config.yaml
model: "audio embedding model"
dataset: "acted Russian speech (Dusha)"
train_examples: 26041
gain_aug_db: 6
time_shift_ms: 50
input: "waveform_16khz"
targets: ["emotion"]
num_classes: 4
embedding_dim: 64
arch: "convnext"
norm: "layernorm"
activation: "quick_gelu"
mlp_ratio: 4
inner_norm: false
wave_strides: [5, 4, 4, 2]
subsampling: 2
layers: 12
width: 256
kernel_size: 7
am_softmax_margin: 0.2
am_softmax_scale: 16
init: "torch_default"
residual_init: "none"
optimizer: "nadamw"
lr: 0.0012
beta1: 0.9
beta2: 0.999
eps: 1e-10
grad_clip: 5.0
ema_decay: 0.995
steps: 8800
batch_size: 128
epochs: 43.3
lr_schedule: "cosine"
final_lr_fraction: 0
warmup_steps: 440
weight_decay: 0.1
Rows from block 6, named by matrix and row number. Rows with one number belong to one neuron. Each number is 128 + 24 x the weight over the matrix's rms, rounded and kept within 0 to 255. All counts start at 0. Numbers have three digits each.
# fc1: MLP up (model.blocks.6.mlp.fc1.weight, 1024x256), inputs 86-171
# fc2: MLP down (model.blocks.6.mlp.fc2.weight, 256x1024, transposed), outputs 86-171
fc1.598:157113119136099153101098112146131123174105090135139149099119120138116111085110146165102129133116151102184137111152128097107106090124099156131106108109144125133145127127136140156105139132128118147155123165093100157125116122148165125120168118170137124096114154
fc2.598:136121136124125149139107125160132121121122128130123121133150122123089109125133120114149130133116124089125110123129104123150099185137127115123168101142135106126121111122133153131128113092105128092107142132174146177111136154123130131148127144129107127127114147
fc1.599:174138160088157131102048129123101128176082135122199162182174104119146147125137096109161128108125104114150104081102080134118113127112077076082143182130129146126147085123117138137173158140129063161115125126142136092135112135156140154098132095151141134127139088
fc2.599:135201144101143138149097104145119138121087120132098154190121096113126071111083105145126119081137167160141146084186176192150187101084167106137137129137165107185184166134109178194079199100129117150092162110155083097128160159151128135163098061122147206176123168
fc1.600:119136121107138128116100118106090100166113084171158121155108120083127120100166148110155139089135122085138086105108068144074127130160144115082132156176150160092135144120098110112113150111138097177089164110100131092132107146168119184106195131147058143125129159
fc2.600:101166145117159175143151157123087118121129101164134133125148126152120081128092158090130176149109093107153137126128140134106157129134124156124134129123167119164121116139122147143146105119100140143099115162136087181099111143115159124148138113090176164130144110
fc1.601:133127184145105116123157096140114127130119114113161103087163121104156122157063164107132195125121119131096125135156133128155094189144132128162095142118150094124147148126136149133099158147105122138124180125135131102102106116170107146094183105154132108159126124
fc2.601:134115104176188156132141128141143147087139202138128138146153107118155131107177148104185081097122159132148119156114149099155125168097150139152138147157148146114124169107150144124134091084159117112126165080149140159130137160104102116136151145120146128165106177
fc1.602:157140137132092111106106117101147129173100135123165095125117156159116135126136140125133178148137123115145134135095114127122105097176095118157133189113064096143134110098135166143127162136151147122128119152151092140135122122146153157114101108116138119146147139
fc2.602:140100138119128144116127122154122117129112176128135149125127133114087125130127112144090127136095130106156140123138133143159119137152134131109132123139163104142130126120106140150131152150148102125115135161146097121114117130150128159168114145111096125123122132
fc1.603:126104127114136137139140104140096111175131116122135147182154106125109125120152112137137103120113092117129129118131112129107125069120092127094117144150164142137162111134133137112153159148118092148113134112119146128130096139157170138101161118146131140112130129
fc2.603:140126122114122088127151116144120142140118160130116149128120110157118107121118108143148166156149132133118124129123133125154099139132117155122170096139111136138130107130124137156122121103122117139113120121113140108124140130118128135149119120123143144112134152
fc1.604:116145117115123145124103139134105147160098118134143096183120126111127150104166124145129120144119121098103128111128135123130137099134094114130124122158100143137144141139108118122143130164160090153159126114143125164123114139112149138099136127135096141106132162
fc2.604:136148123122152121129150111142113122144107134129130148130125135150107125156119130118144178145133127141143156123135118128136135121125140144138125100134121146161130123119117144131096122120085136138120110130158097137114139130145124153165136132099109146104142123
fc1.605:138162130138134132086151121138114087117135079145114133160125092145110167129134110128091110083173103117104106093141100154156099119112117101114143117139132138137116115122133147112141112109128129123124077108130091128101129121134128122175161171108149143131097151
fc2.605:105121115120126130113158125133099092131134165115136105088127160079130147147142146106146134168083162128159135136118091100121123133093125125139115118124142123105113134140118115114130122159146120105159129176089090133106124135134128141120123163146125089135120116
fc1.606:110114133093141160097111132144133108096102133118172130077148131128121111125141138144128164136135135116141127093178125130110136133155146113106125124120105108144121142141138119123119124116122071135149150123130089130106147149157101179117136107164138126162096133
fc2.606:139116143125147117143152142133148152156129133132124128132145140151123106111130129133138131108128140141122146152132117129151112131130121136130113131122106137155131123128128108092143118125124120125137091126101117101135138113133120135117145121125122122139132147
fc1.607:149159152147101135108121164090161105125124124147133087093096135152108135107144174153154173122154165170098139122147114148106071141164151111162138172139082136127092093126136097102160129138140137125107124090121144098185117126139127134090137152163135121099123156
fc2.607:140125117169169186130150084137060142101148157131119125142166130110117157157127149118088096089165131109210179108114153111138129165144083143136127128126183064099126171105142128192102090062123141143124163116132091196104142136122172150101129153138193161145098098
fc1.608:096127116112062148146138103129064078143156071148139115144143127114113142077108193110111151138120133107111114109115141143139107135146118169112140146143183121120065113124070125129164129126064112109152136115128138140099119121128140113167160101147151136120073108
fc2.608:136128120137157105165133146113120118104104118117129142127108118117123120188121161156119148109139160135140153109122135098060156168123120132160127115115158138135098144132113127156122106186153131095145132076137146116143077115105141148109154136134140099124130129
fc1.609:177142137129105124115111121134114119099094130102155150110113128137088149115142125156089168127127128155105119099146123082120143077152148127103120114141107120119120127124099118112113157114148110130113118139163114167130110105163148136160110136118135124111105136
fc2.609:094159130142097125092136119116144135132140138111126126120140111124115109123125142097149125099151126075097068152153102123170113162127122133129147133123103126120105139156116124097137129082116106082132153107137096167083130106149100114139140148120117129096122142
fc1.610:082128122133112128130144093105186135129130140136156130150162096055133127116104110111145135101138139119137138143130064134144111086143168106125196120151061136098124125106144078106160117086119103105179137105152151099085099115191121160190154133189109097071112145
fc2.610:119063122101140134155157135107190146165179137147154097082175172152145123122149141078140161141113135135184167094064111073127127101122168132184099157105149134111093154159111072124179108160114110175141125144173124158071105105109142180097129165138089118117132111
fc1.611:050145141105092133102135118101163118131131135136147122145143105099083151131113114104134164121099145113089137143142128134143134116161159110123129118180093119125068099122131131123144121125129121096174132136118175127074089116161122153166152105186120135071147148
fc2.611:107084131127153144215136141114165119116189164145118134103135167161132159116160114090139109154122118147155146109102102073128100119119113142150110100089099144156127127149118104150098094123160109151117136097155136119050143098103181190105160145134111109150091089
fc1.612:112131136162176122121074141116126096099114074143081091188101094103123127067206124152116124099155104113145103083140111152138090157146152161094129150131130154076096119143135143116186185167117076120120138082135155103161131117162109137100134114188081125129144135
fc2.612:170161181110152118121143113141096160080062090104128152141131144115171110126091109086115124105154080155146143087192153183160204125067196140134127144111209134162102162144093184152076139099127126109090163133174089106156165108189149149190121110121204121135137152
fc1.613:066125136106130097129160146128112134179124128122130144100127103117088141147162091125145118162157146142070120139161132121102131065135135133114107093126150137054143132134155080094168154113136138141144123110119150090106131138142182079159159150204090118090141129
fc2.613:121096159133098181180138103155160076171154160151156144108130172107100109130131185183119171164085133101154130126128128094153107130150126153092095171108116127132086114131089085159150058107156105138101105141141111139093069139112139180120117139148053102105141079
fc1.614:158141104134129159117110155145146072110135160115163160138138093114088124116114186140113133100115128119097147100182160089132156064135139106080113143128148144122098125115098126110097145116114104155080090147196123171066120128149135138156164131115156120101086174
fc2.614:058181141186112162100108159082133084129157146125133101112150102118137070076128181119156133149150121095076101167122118124174052162123082132119131119149078135083091082135134100080167116032130106077174161122087132211144131152085100079089093140112167143122166143
fc1.615:083141171085131111098134125101116102174147116111152123125168119105117150050128153122121131085128144097136136097112132118079108123160136137088153119100133100137078130141067149131141145119108093145156135080089075102110124181142121113132176102125099141131135171
fc2.615:107138115133136133127108135132110114110118172113125111136143124136117129138134137155134160163110148147134126106128113138152150161167144118105141101154161130155120154108146148130105154145123117138139141110140086137125127131152142126140117153125117151106136132
fc1.616:066132144123110154090126115129178114133136127138155155098122101125114115133109132151121141080123168108118118106154096131127120157152164130114126104100128162127132093138128106110103128160099082137153134100109152144100121112154090180136176121161121089088118167
fc2.616:119132141118132158150142153157189107163126161149128125142133149118157103119132144113152155145113137145115125125127152105121106092129158137135116120129126104125120153141123087119150118110114111165132126150142144130111071146080166166130127095128111119146142133
fc1.617:143100148121087136104129113081137119166111098154125111164158117090106115091142135115156107130155147106086127131100095138091081136134112154117162118119137135105077040142126121095139140156089159169112184161127127119112125130192111157123156146122141169105143122
fc2.617:107153136044059089140107180152146133105093086122129152118117129116140120098091140174085136131146085092134144120130179139152101129124126123126127097069111089105079108145107104126095126206166181108144061149125089017118151090127074144136105077134116116110107111
fc1.618:139149128137145179134152125125062102149126103136123118137141115089113166078128131083125108130131150132097089129125126144131141115141161131105125109114142118141065120105126113121121142120115134165095117133128142168127108144108143098158122121114122132160085156
fc2.618:133132100146153109129132160111162139131138084145112091149085111133158117135148147117143119137153148123094120115111145121160102132128160131136101112141115124093116114147167119130132140101115117119169135141123124143141125128122137104074156139160136140118139124
fc1.619:125113128106126124147153128124136135121121117133143116085142141127083137137116132111109139129128133147143118159106132157093132105160134131127135152116128116103093119121123168133142139146107123137170135135175119110145145105121142115128126114144116133137144149
fc2.619:128134125140122137125132138117116124113138130127119136119127131121136133128108149131112109124130110116129121122132121127126116121107119132119122120116135127132115142129115124141133128106140129140130133120137121135128112127132149117114122116148116130118120119
fc1.620:126131113134165111110126131140083128096081109146127084074188114145150167101141121152138144135127095105180100124104073158129126150111138159081134110159141143130136164124143159119131161111108114129140100116206107087151124134162104137104172163159108174150108131
fc2.620:113191169057069082104089165126140129197065095159133156147125151152116132153070121157153159123133107131100092105173130190142135099177131095096175154146122134183115087148086145105162181124140107107118091141139155151132134147130082139134111086090080131140109112
fc1.621:138140101139106125115158122140083080093130068124113163063134115111128178100110133136073125089097117121121066109161120108054129138130075133148109113175129136158163162170104173126128162136087091185135119096093147098137152135114105144122175095118101177140077088
fc2.621:119137123187119100147125186154127088138136209166152165120088132163100085152144146127137102182126118173116143134116121094111132146076116129114158145131123151134122144051129115115215119121139114148158116119077091169089090160089103101151167129148076126124216151
fc1.622:099128139123126125111113132135139115170093119170173123188164131134132110118129158151125137116154126112124116138111128159131095112143117169153146128114117146145130147156144111141113151132110101148116119144131143122125114126092132127094128096138109093155113114
fc2.622:134155157102106136093086192120108095083063112136104172122105113162163077092060106106120064119090109154100078077160118174118139090079143091094176116146154113144151094142086189148125149182117065143136115166132068128108158139136108122195094061122136155138154112
fc1.623:119105129092153194141147127128108091143157114150155147112119131122123135150114133122123123144158128127145123140159139109088129072143136121080113106131157100084132102108146159102147161095111113156110092110144135131111132143139133157116169146152112095097165156
fc2.623:140128118121131131115107146111137117155126111140107121131107134142150148100132123160137126127127095118136134146100141111139119134131107134116113110133126142140146098094128132112131125124142130132139124091153195136141143103125132134082110118116126122099101134
fc1.624:169153156090111102146144156124070108157143140154133095102151100118087157119087143108140115095122107151103111136086125142112152140107131096106166169131116148110109143140097105059080106148149083106145155085162093143160111181114117089103125117126143143095090116
fc2.624:142140183087129168049102135178093092142111094128158144129144148159157133095073124141106153090102085124169138132181158178112182080153158102096179154101154113143150115100050151121149115153134121128093143140171139133116095110155163132119086097122115107100083126
fc1.625:135157134143164154133147135116116134117123056148164109135139124111124156159102104133113164123123122140152115136158113135149113114153105144145170148138113138130080131133103166129161120125108118126138118095108090136085148129144125141139160140151099122110128104
fc2.625:159093114122097105133176149154122133117156144130157095113114110138128113137148168157152113154124141137139127136102133094133086111121104127159108121112119117087132129128144099084120087120122128112151109131088153101166130145086117137102122135137136104135127152
fc1.626:130157128110077159158127080124138131109114129129140130064131151134093125144128113101147143135155130114098108162111139129105105146156142117165135109129079142134139131148102119122148129170148106143180073130141110145102119152110156131159154125076135126135158102
fc2.626:160088138148178167104138115111126131115132152104132129121141140166121161117110114110134112095152101112113161111118115108111111181103121155118116079121145129102116158095155161126079092114138112167117146100142123135121121130130171130132104124135102110130142145
fc1.627:123155090149151174138151116130118133114123078144100136150134112129127129123105143121101129092107125091135147142187099113099112140121098092091122120156081153076147127123121157096170134165098103147138165116156096138113142126114112183084145113163156127133126132
fc2.627:126134117142129110131145138127150117135132142164150121124128126108129116146133159149124124143136120130138134142123137110108131126143107114115119104126139129114121132147160109098138100152155125125127130120121192142128117137112129126094130095120165139130159129
fc1.628:087137147123138123103127135123152087118130082180152077202127131112140135144127116151114165113132075132153119125135120164161096131138109163117161155137149154145125136161133109128115159154099079093103146147110137153141130118115153142075127112143127129106089126
fc2.628:162171173111160144119082141138121108100074113143119169115103115107136063095063141102157108100094118104132087068167159187148192075104196108118147122142194102158146145139089230151107150108111087101082112146153077166146138136147113124184091071136141136112105103
fc1.629:075138165116117109129119121137148124147145105129131135089124133137135130108131142137132143146133160126137132129124101157135101112151130109140142115144135120126119117124097145112119136099123138118115117084131128113127139117125135096142147095126096155137084115
fc2.629:131138134133125165127115112126096128110134112115128125141114137130121125134128134101156136107154119113140136125131133137130130155109115132125119133123130123129127141119118134123132119137126129111122139123116098149111113134127144146133123129120132147132145128
fc1.630:125083110109103108100102131145109125138103111123124129159138113153096136112151141083123152132104149102116116089142138089099111088150127135087123173116158104072088071119129118117115160140143140174164168107118154099136122133140152147156165115151122111123145168
fc2.630:127136128083131074144146147151117131120136137151121142152137117162123103119138103172096149091159117102119128104129149114160113112086171138152145088124113135110124123150140127137118136105129129106123118102126152060134143127108130125137126118085127146110057146
fc1.631:102110121136156113123118129138164106181111094124135119163107144101083139145095108097144150124112142131127090153143093121118136150135143087154129120162106115134126162171089142103115131097130091098188140102151125116149120125135151146121190101134076137115151157
fc2.631:122153127131111131101130158128159130153126134154148129169109118149123115142110157102170139109100177129168152121134150128139136128140192133153095117124156130128152136145130159137128138102057130141146114130143095166138132134124097118143125099099153160127140123
fc1.632:118158079150060132094142131143122163144122115150163065102136105130134177123131134135149112160168093108059110142100152151129116078101102085144106170117099144146148108124127145130134148160141096150142119152193154087076104179085186119104138129169107117132152139
fc2.632:141081127131184115140149046166106192129168150085156091088151149081060144126209124091092168179106105079155113179094119086157134168138118165131155157099120132127095132125123151136111073163149107106132157191142140155089129106127160214153151214151105108100135156
fc1.633:135144164087057145128134131137129143137121134151164128084110129099121118118110110102146144145130133136106114110101092155129115139145137119121155099099161138137167144120077148102125106139127123129086109135106148085092135171137124133145105152138150182132103107
fc2.633:132126142119136115110139132113141139157128097121119124134154105161144114118126110123117128107135114141107101100140151133134110129153158134119112101111136122128148130160132148118115135160144108144117110120137149097121144115136143106103117105149137122128104142
fc1.634:129163141158107131111160136101133135146104113113137113105120117132144140121086141082141146133118093118079107115121147142147125097157090134110093143130153113135123089129096143129139157153109148127148136118092161086106093153142128104122138126178103118146140127
fc2.634:136074143091122112122118144145154122122146187116137117119146143128131152158158118118135138119121093146157109145117134096127123114104124119131130130115097165125116152104126113126138144136131121110142130099144158110145160131113124161159104189123045091107104132
fc1.635:139110157087122162158188146131133078140161131171126127117143125111152121123097141109115141138130094149124120109156129129116126138129126120141141124121120129076110169122117166143112136135110106108092141108161123159085162149139102175126146138126128076114089126
fc2.635:150101142163141100161139120121114147118126132123124127129110129102141108148117118114148084097122135141106114123116127141098122151084149123104131112122122113140154146131133108103140117111167110131125126102121171123150098098132153153092119126154136133116158139
fc1.636:050123169142108090110130137085146118098103145132185111161107155116126125156115139114145186146134115168133113155144113137113065129172106092156131153128102110129142129138125126154119183105107138156114158152088125109093090141184129131164099102125129142168145144
fc2.636:130108158148137166102120144136107108128127143138167124112158128145138187093143117099128191159106135121114083112137141130160154150160140138099105148178169152121101116053118146094164141194143098111081161172177156201107089146168104149135123176050119075114116117
fc1.637:126080146130101160093108134130120130116109115145188095140123127138134164110136116173099102103149111155127133068140106151135133111142128097130118101153046122103136125170106141096125156153118095119103150116140143124148140153112096194103115108195116134104137126
fc2.637:158141117122164069143127155089187168124131111149119112156156118133100090162155118145151100149153151134087151138116137129110123083108152093155103154126125161134142160138136102092134111134097134126142143071080088084179134163103138115117086115140129128159165182
fc1.638:109130110109115133118119116122103068130128108127169105115112137121085160136134144145113160138126098135093090118072105129146123140114116117112128146091103127168104144130127141107106132148119111116143107132143105144135107144141140134180161114111152116117130132
fc2.638:126141129138125143128141116129113090111107144092133133164143124119129127148115118146127114115136161155120121131124157136110151140122165139143158122140115120133124136189125128123130129112144139121142125124098125125149149092135103107129131141152174134093135160
fc1.639:112143167095143167123141116119129113203098140132166112168153128104097137098104152080140128121137159117157114128069115143101114113157100104119162146106139124128085099162164158147159097146124117160155118173120110134146100130120095148095151118122118117086139135
fc2.639:137110176076143123139089135137172138148097118127150155134117145097095085134098071165142154111124163156153170091150134152124107162119164104110131153144159112144162145166094151122141159113102080154124105060158110125141162184172105116148097089117130161157126105
fc1.640:093111112122104170152139163131152109124141144122149118083116108099095153123092145165092156122124152088039100126190102101138132119163150144123136132107120124143095179130093114138159166133124127167125128124104119153097092141164156118159155118152170114162104141
fc2.640:091139137128098099126135156149114086106126168109134133125135156131158126083108146134155113116103126127129141099134126116113099105116159137121098140104128120105093130115109116174106110186134101115152122146145099118122126101122106138139124108142097105118129103
fc1.641:092132128146134157134179122130109094110141122151156120154119134112108132113105147106125158138114114118126105124101140145126123165153138100107145123159090119112115149126089170123123140096126119146114132107124101148074155144144139147161126134138126122093133151
fc2.641:129115104140147128113127112134128099138143120127115117144127132137121150146138132112120119155121136126137108131113109118123129139108143129159111095133133112130143141153138114114111113111124130115135135098123151140147130139128133125118124139155127114131110135
fc1.642:159138125068114133121119147159128122122117109133120116185095087103144146114160144169133099138157138129128129113093117103116115153137134085121125108117107126088116097128117157119151117150097110103141127128095145095123156151129101101103148135186107169090085103
fc2.642:156131145110126088142117141129117137113107134095112121151162125117129102155135108147127123113127150127150164106132149146156163119127178122155144149130162110148123128182117164147109118140125104100137131112116073112134142104152127124165107114078120143109137126
fc1.643:077140153141123112122135107096099149134104100135123131100105131110114127115125137136129143122126164123130117125106086148123083168153148094145134160138077128137118128118125117126137144147125137146111153105099107108175101103137098151114100133116135120114119143
fc2.643:142132119139109178131131070105116125120118122113140113112124137126098148163127111122107116113142107145145142126124112121126142134116109112135113142135131113111120117112125133130114100090117136142121145119130136164117114149144158122127104150118125128118129126
fc1.644:150124105119112107109125142116139125124139152123167118168137134120125119088136162134114155116132118106108137150105124101114099142154136116134103133168093121149112148118116155130079163160113138163136115152112133129067104146144176150089137130118143135113113181
fc2.644:104121126138194138131144110135100121102147128126136137099115132134115141129149117110121135127141127148155110138120115126167138163122138150146125116133119134126120151137144122130122118105105119129121123144149100186119142123151136118148166135177154139144128129
fc1.645:080145156102148125123109112123150135175148124116120156097127114108112132107122121126099128127155123104130145109145095177129105142137151138090125106120144109100121103127130136106131149083124113113133137110125129125142160129134120084170120107155103135160121123
fc2.645:140116115120137135123165117129113103139140129134122092148135124134117137141130119125128142135113154111131158138120134121132130144140125137130125129125136129126125142100140128128118115137134142129133134154120131152152130127120142135120127136140113114129130133
fc1.646:107162157137165092125130149128149134130112114152110132097108116151120136107138134139125135134185125139153137143142129145124108098127142123076143162118107112113144106120144158103110127096125137086119130080107090110135137131145113093157147103120103156167119159
fc2.646:141120116123127179137134110107140092143133127128117126135106142104142149140142136110152150134146143149114131157132129126131135134116092123160113140118126116120132129119107158089134123125139135130125153123134100159104086143107185155130110149136122117147146142
fc1.647:170167140097167129157114123151057141133133143125149114101139074114102180114125112106127114094098080107129105135079108164137138171118081111132158179115149143106121160125096125099103119191156042127169174116127114138171134126111101112112106121137111171107123089
fc2.647:137131203080147118082093098202055136114067132124158156073171148134171164099071127143112165088060149150148100136228150204152189081158164102106193128092163110197196127111050168122151168146140109107100137157167145135113118102184129159128089136138140102085081149
fc1.648:132171152132113176111108126110166084112119140138145131088148141097115125128101169148148134084122097092117093144153101140134150134148122161115161117133153131115135173105115147137163147111153128151126137161162119168094144113156132126126149163166164177150090119
fc2.648:147132129104129104123145122146133123135098095137151110133105132130139107112123137152144189151107121124134131111118149130119097137151153165099140131079106157109098114124125124134135142153155144144107085169125149152167080079103108152102113109125093138091143096
fc1.649:116106176097102130127160095099151137180100065120133143171136116091084142078129099083121138143144184118099093117113112158079060118149154098119147135108134138082039055176132161088134132143110132137134137132124132121103135151141116115149147122117131140110154121
fc2.649:114160115076102113116105209124166134188087138181105165143090123135142100153104109178136101136156141119102166131148097141143086123135162085089136134124086132137144116134119104108152163116139079105167083090110068031115159110106091057158132051077112133156149130
fc1.650:118159139083116128114119128147085130180109109116150157092115080117111189104112157103100111138107112121110115145145134106130126140106099136152142173132124129145119140135113092072096129172122079154157119120153113172161127151119150114107115111132113152101089115
fc2.650:116101197070141130156122105187104093127115122130145130082156142139124146085101134120109162082087142121183161140191154156163166086162136130101182145079164140145115119123071151144122110148150156118108093118166123108079117115158123169148120149137129105109076114
fc1.651:166138152108110133130141111103114159150123137114128142135138118094119139163104136158119131131112116107111132123150115107094107135153134168124121114109141153125119181126109127117107184137126122120103132143120108153118103127163115113114141116142135175130125132
fc2.651:108113124116117098119104131121129138101116138126139135130155135153133117126132120107136134127125120124116116115122123130116113119120109117127155133128115116119126124145125120127120118141113124119117108095123109134108124126101111135144129132106117140121155108
fc1.652:159152175138112119115120149109133043132130133147201144151127132094142148140116136111150146057091061123089137130111102113130124111160121088148176143147165128142121144139091121104099172148098108153134130152167119139108111130147164135119115146151132099114096106
fc2.652:143162139110137089132123103167102160104115105109132130115151139152126131119102138106099143110139115101144155080146131147127163076128137119165107170105131115126129177153109160153090140135108135101109116094129067115098147105142117155138138110146097137107145131
fc1.653:108127134152146180109136125110123103157136113123164117106102099147125148132115129126118135110116110105087076118132091147155119101165075139146141163116115133148131153121105131067141117112087109110088137100073110110109135161100118097137118160115147122139159147
fc2.653:129096113114086142108173137147149090122137136116134108096116115150111143119134135149099109144123099095169126141137148120115121119131136137176118112128139130093117132167141103111095114153164160117136156145120123095120119096114150124149127152134121108119080173
fc1.654:112156098112106140078143153136111128153104084196160077141098071105101129129124146113130116077119158141128128123108100112112117124112138132110136104118095165130108156129137156105124107102093091137138133120136113075144133166118129135077171137139089179094124169
fc2.654:152155159127107111118117137145143099147117103120119112152114117130146126207139130099111141154137124160136141107146175129087151073134167104117164172135148096152145136131101118190151140135148096171133122150136099126131113147108134113135123109149141133146154118
fc1.655:065158129131126102119186111128080141131135113137127059143143072115140214139088100149109128112150151105060078133109055136123111176087140139129119145129129171130096073148121119091116134155089125107142107094099115135087097175105121080127158107114073176121104141
fc2.655:145123124164112108081097119130088101133126115132110096116097129147160165150120125077138095155095164149109124128155101144103094118103092103129183126134108130105143158074116115125132141143191090129138158113083085136104143113102106113092110142101065124151133123
fc1.656:160150120135141123121115152142068114127092103140093110109170100133129164145152170140102113132130115127126090074123094101069134121119114135099125159117144121083156155115129172138117172111120091128106108115116101108129162133159133126141177133187089172172120132
fc2.656:133149129124108108120140129148165117149112112147125120151123120107118095161110090121172148148123104142149144141147113141122102147116130101113151130131089098129149137138124129109144146101111108159123086101135128129124112139119125105147128104105082144130131168
fc1.657:159126090098097128139120143128179119132151127180079130112123081146146144103106148090109118105138179107045113136149078139081095097133102139099120106146072167052115117161135135099114127180065126139132192101151140143155142140164140164092146105185083134095136132
fc2.657:114178156124144109186160160108167155143145126168144164110127141160148120107108175172112176136115050103111069143140159102164096135142168129105121100084116142070101091142140127103160109185136151100141102139162116170100131082090118122089148092136171111113158118
fc1.658:078122161130116115116103114097119127131138151131133083166135125092110117105162135097136210139166094137143125112105072167131067148186150107128125168129097113118129147116157111121112145168128115111105144155107153135129088116174135176122131132117112133151132163
fc2.658:102134175136169200124134139132084116089102110137170169110137159104138203118101110105121150111127109120173098090163138141135167118116136136126103103144227111125116110091095153161106126095123087128083134117171076153081113146206132150171126118085159114133077107
fc1.659:100151144131087157136128133127143082131143111164100135178189113119117156112094180163124147130162088112147103141158115114140134148152145166088104148135148117138119134130128067112127166114064093104106136132150146100090075139124137102117169154118142157163094121
fc2.659:131171139120117105141074192107139139160109156152109129117106088089147079180117164148131104146141142106136130083147150150159117140141195110140128133148179138134152133111138143170128147131114118128141127142142109198127105154087119124167132116144152143129131090
fc1.660:161118125117092141137148129131141095128138149127144137080126122150122134150117146128121134114122122130147102113164109159161115142128139132131133168099122121141092106156138139107126111111128109110134138134131091143115138121145146091135102130150137156112133119
fc2.660:139136127130115121134137126144140121134145120129125136117129138121119100164118146128143133114129143135109112131130129123093131127140114122134142141131138128107126133131121110127124109131133124138138132119117139125115111137122137158102130109137112119126098141
fc1.661:131122120126115143159180100129119108121134098149119159101111125103095142153102106129122139155134117105154115167117128122099135126148093075131119102151085157133109143119122083111137137149143138098168091130093119073151135115151113115142128134093146148140117102
fc2.661:137149138177165162104104098108159182120170149119128122090126134164122144133118102097132081119131068135128152131138088124106117141089113122118131136142110149125129166149124155136115147137174123118128141095128094116135124130128161121113127116156103131122108108
fc1.662:108109162103069112115111090097138098138122112121162130092198144107089142145155122107142169132125145145146128108104103169073091098130124117132147178083079106141151115131151155137107121136149143123150147126120097122153141169121120108130153115128113139137120147
fc2.662:115130143127149122099140158125091102119121171101131146129139134150141131130121148146123126112113157133143116138140140149137139168123126132103133138114156147168113136105118124131120118139133139148139127141118128121107118118151154131128107131155120132110125134
fc1.663:101144133134145102090144142131155070185106115139138130193161114122120112154145165134144157094176121094110097143108133146135123103121113133139154168150149146129117132155122101133128120161094109151121134166108153121150125121126124139120144107104115110101114095
fc2.663:156150163086127099093083162113133132105071085148127159130126121152163092102055121136160121103099131142133092053147144173144163075113167095091175151120187106164171129114096174142139142149101102140131106152179072148117130145114116120172093045147132160148144099
fc1.664:146165126114156141139105120120053147138144091139124129132149120110142151102136124095125128111139090133123111126107107138100132112141154114120136173142151127074140142108129089124124123134111116109155185117155147079135118144130159131123149161128095131089132182
fc2.664:124145145103149129158175124141103132149111137128156133120130117112109129182120111136098115154105119107156136148125134109124121139131124143127090110092127102166126119165124110126155132153107114116130086120136120149115107110134129138159130114122175127089138113
fc1.665:121144129147125083132130144119153090143136110146146096104151143091111123107148146115142177119145141156135139115114107144105081115164127074127126133116109103152116105091155133142141140132087141101133128127102119099127131145161154156128121148119119122139157141
fc2.665:129121148134128143122114132133109146135134165140141144118132148118108145144121124109107139140105126118153152100134117137129145153182098146114118129107160099134116123129112131167141124137152117150119130153173122179109113126138148140140100147121082131120134107
fc1.666:080107172116137126097139107117105096142140103114151120124142111106121133118104148123141139091090107113086119095117117112137115102150121158101123164124192110154091128152074082125093117139140099170131140126128145153109152147126142165140191108139111100122109163
fc2.666:143098128146105145142143136169151126120139105117148136158136126160145131124141121152134142111119159168141133111126085103146142135140128137119155123114137130144124136105129101140132134158130131130133134130166100115147128127137167157124135129154140131126124104
fc1.667:105155180098111150123083094113076115166141148137126125107146139100125149133094111115126149109121089118101106144087106155189139184117135113176139109085179127111090153142108128114091148108148102100132131167134154140128105118139140091163127139186138175147115138
fc2.667:162128124130155070162163130148105150150159152123129086107144139151142129114121156125137103169090146092120158142122168112101067153154149129162114154109138130110135172115157133139084119177076172114144107143098119163182160112111149125099151146187165114097169101
fc1.668:140146166123113135117097131136083126158130136143132104086115143109113142107109112135149134138138105135100160094095128166170135120139113135126114153116121096151156102105084150142121136166100118127127138096113164131124087143093127128136171130137116111156135093
fc2.668:136116132106176117125119125140126115136115166147132110168089141109122130174176140133149129178124152116118108131125182106121124167145139110120150133104136132140108186108131159109147148120151118147131162184153144159167110131114098154145133156158110119099151159
fc1.669:139168119099108152135109130144059117162096079104162144111129084138105175111131145080118121132124117115101120111142134120137142118117098145142136133147141151144128112125112103085144138151127079127169115105161130147148125168103185089095147117168135155147100149
fc2.669:126124180082128127134128123194103074163109141124186138101113165147138142110118148168129165150107161118165144146169149150115135083122159104124109145092136135136125130098081130149164115124139129127107116164137124132142085144146100162143152158131087106090109125
fc1.670:158122124136133109124137141113163122106127114155119109108106122117116158159133130155144115143141151137160119126179129128083134106118151107104131118115126130100131104147127161127100152120114117098134168137170083128137119154124141130141126084159129155121121161
fc2.670:114133143120124155130110117115162141131104131125143143133123127133130115145100126123134155111154128102111117125120129136126135120144111103130154112133115146141128120148111150105131126151104122139138151132138113161138129136112129095156119117145091150125145140
fc1.671:130121150132123169125130086116081087126099152143137157094147125114115156094113151138112086091108145120165099122108081116111093154132164123117127144118154132112111123107111132127110137123117101168109085115131129151157130162112128151119104117177133124151106143
fc2.671:157135120136130121120123126111132125138107145134123130142137131128135145147120139137130112106142126142110128143113137137077108111134135128142119123139116139130125151136128136115111114103103136142116135117111153141160133123115138126106133111105120116121141117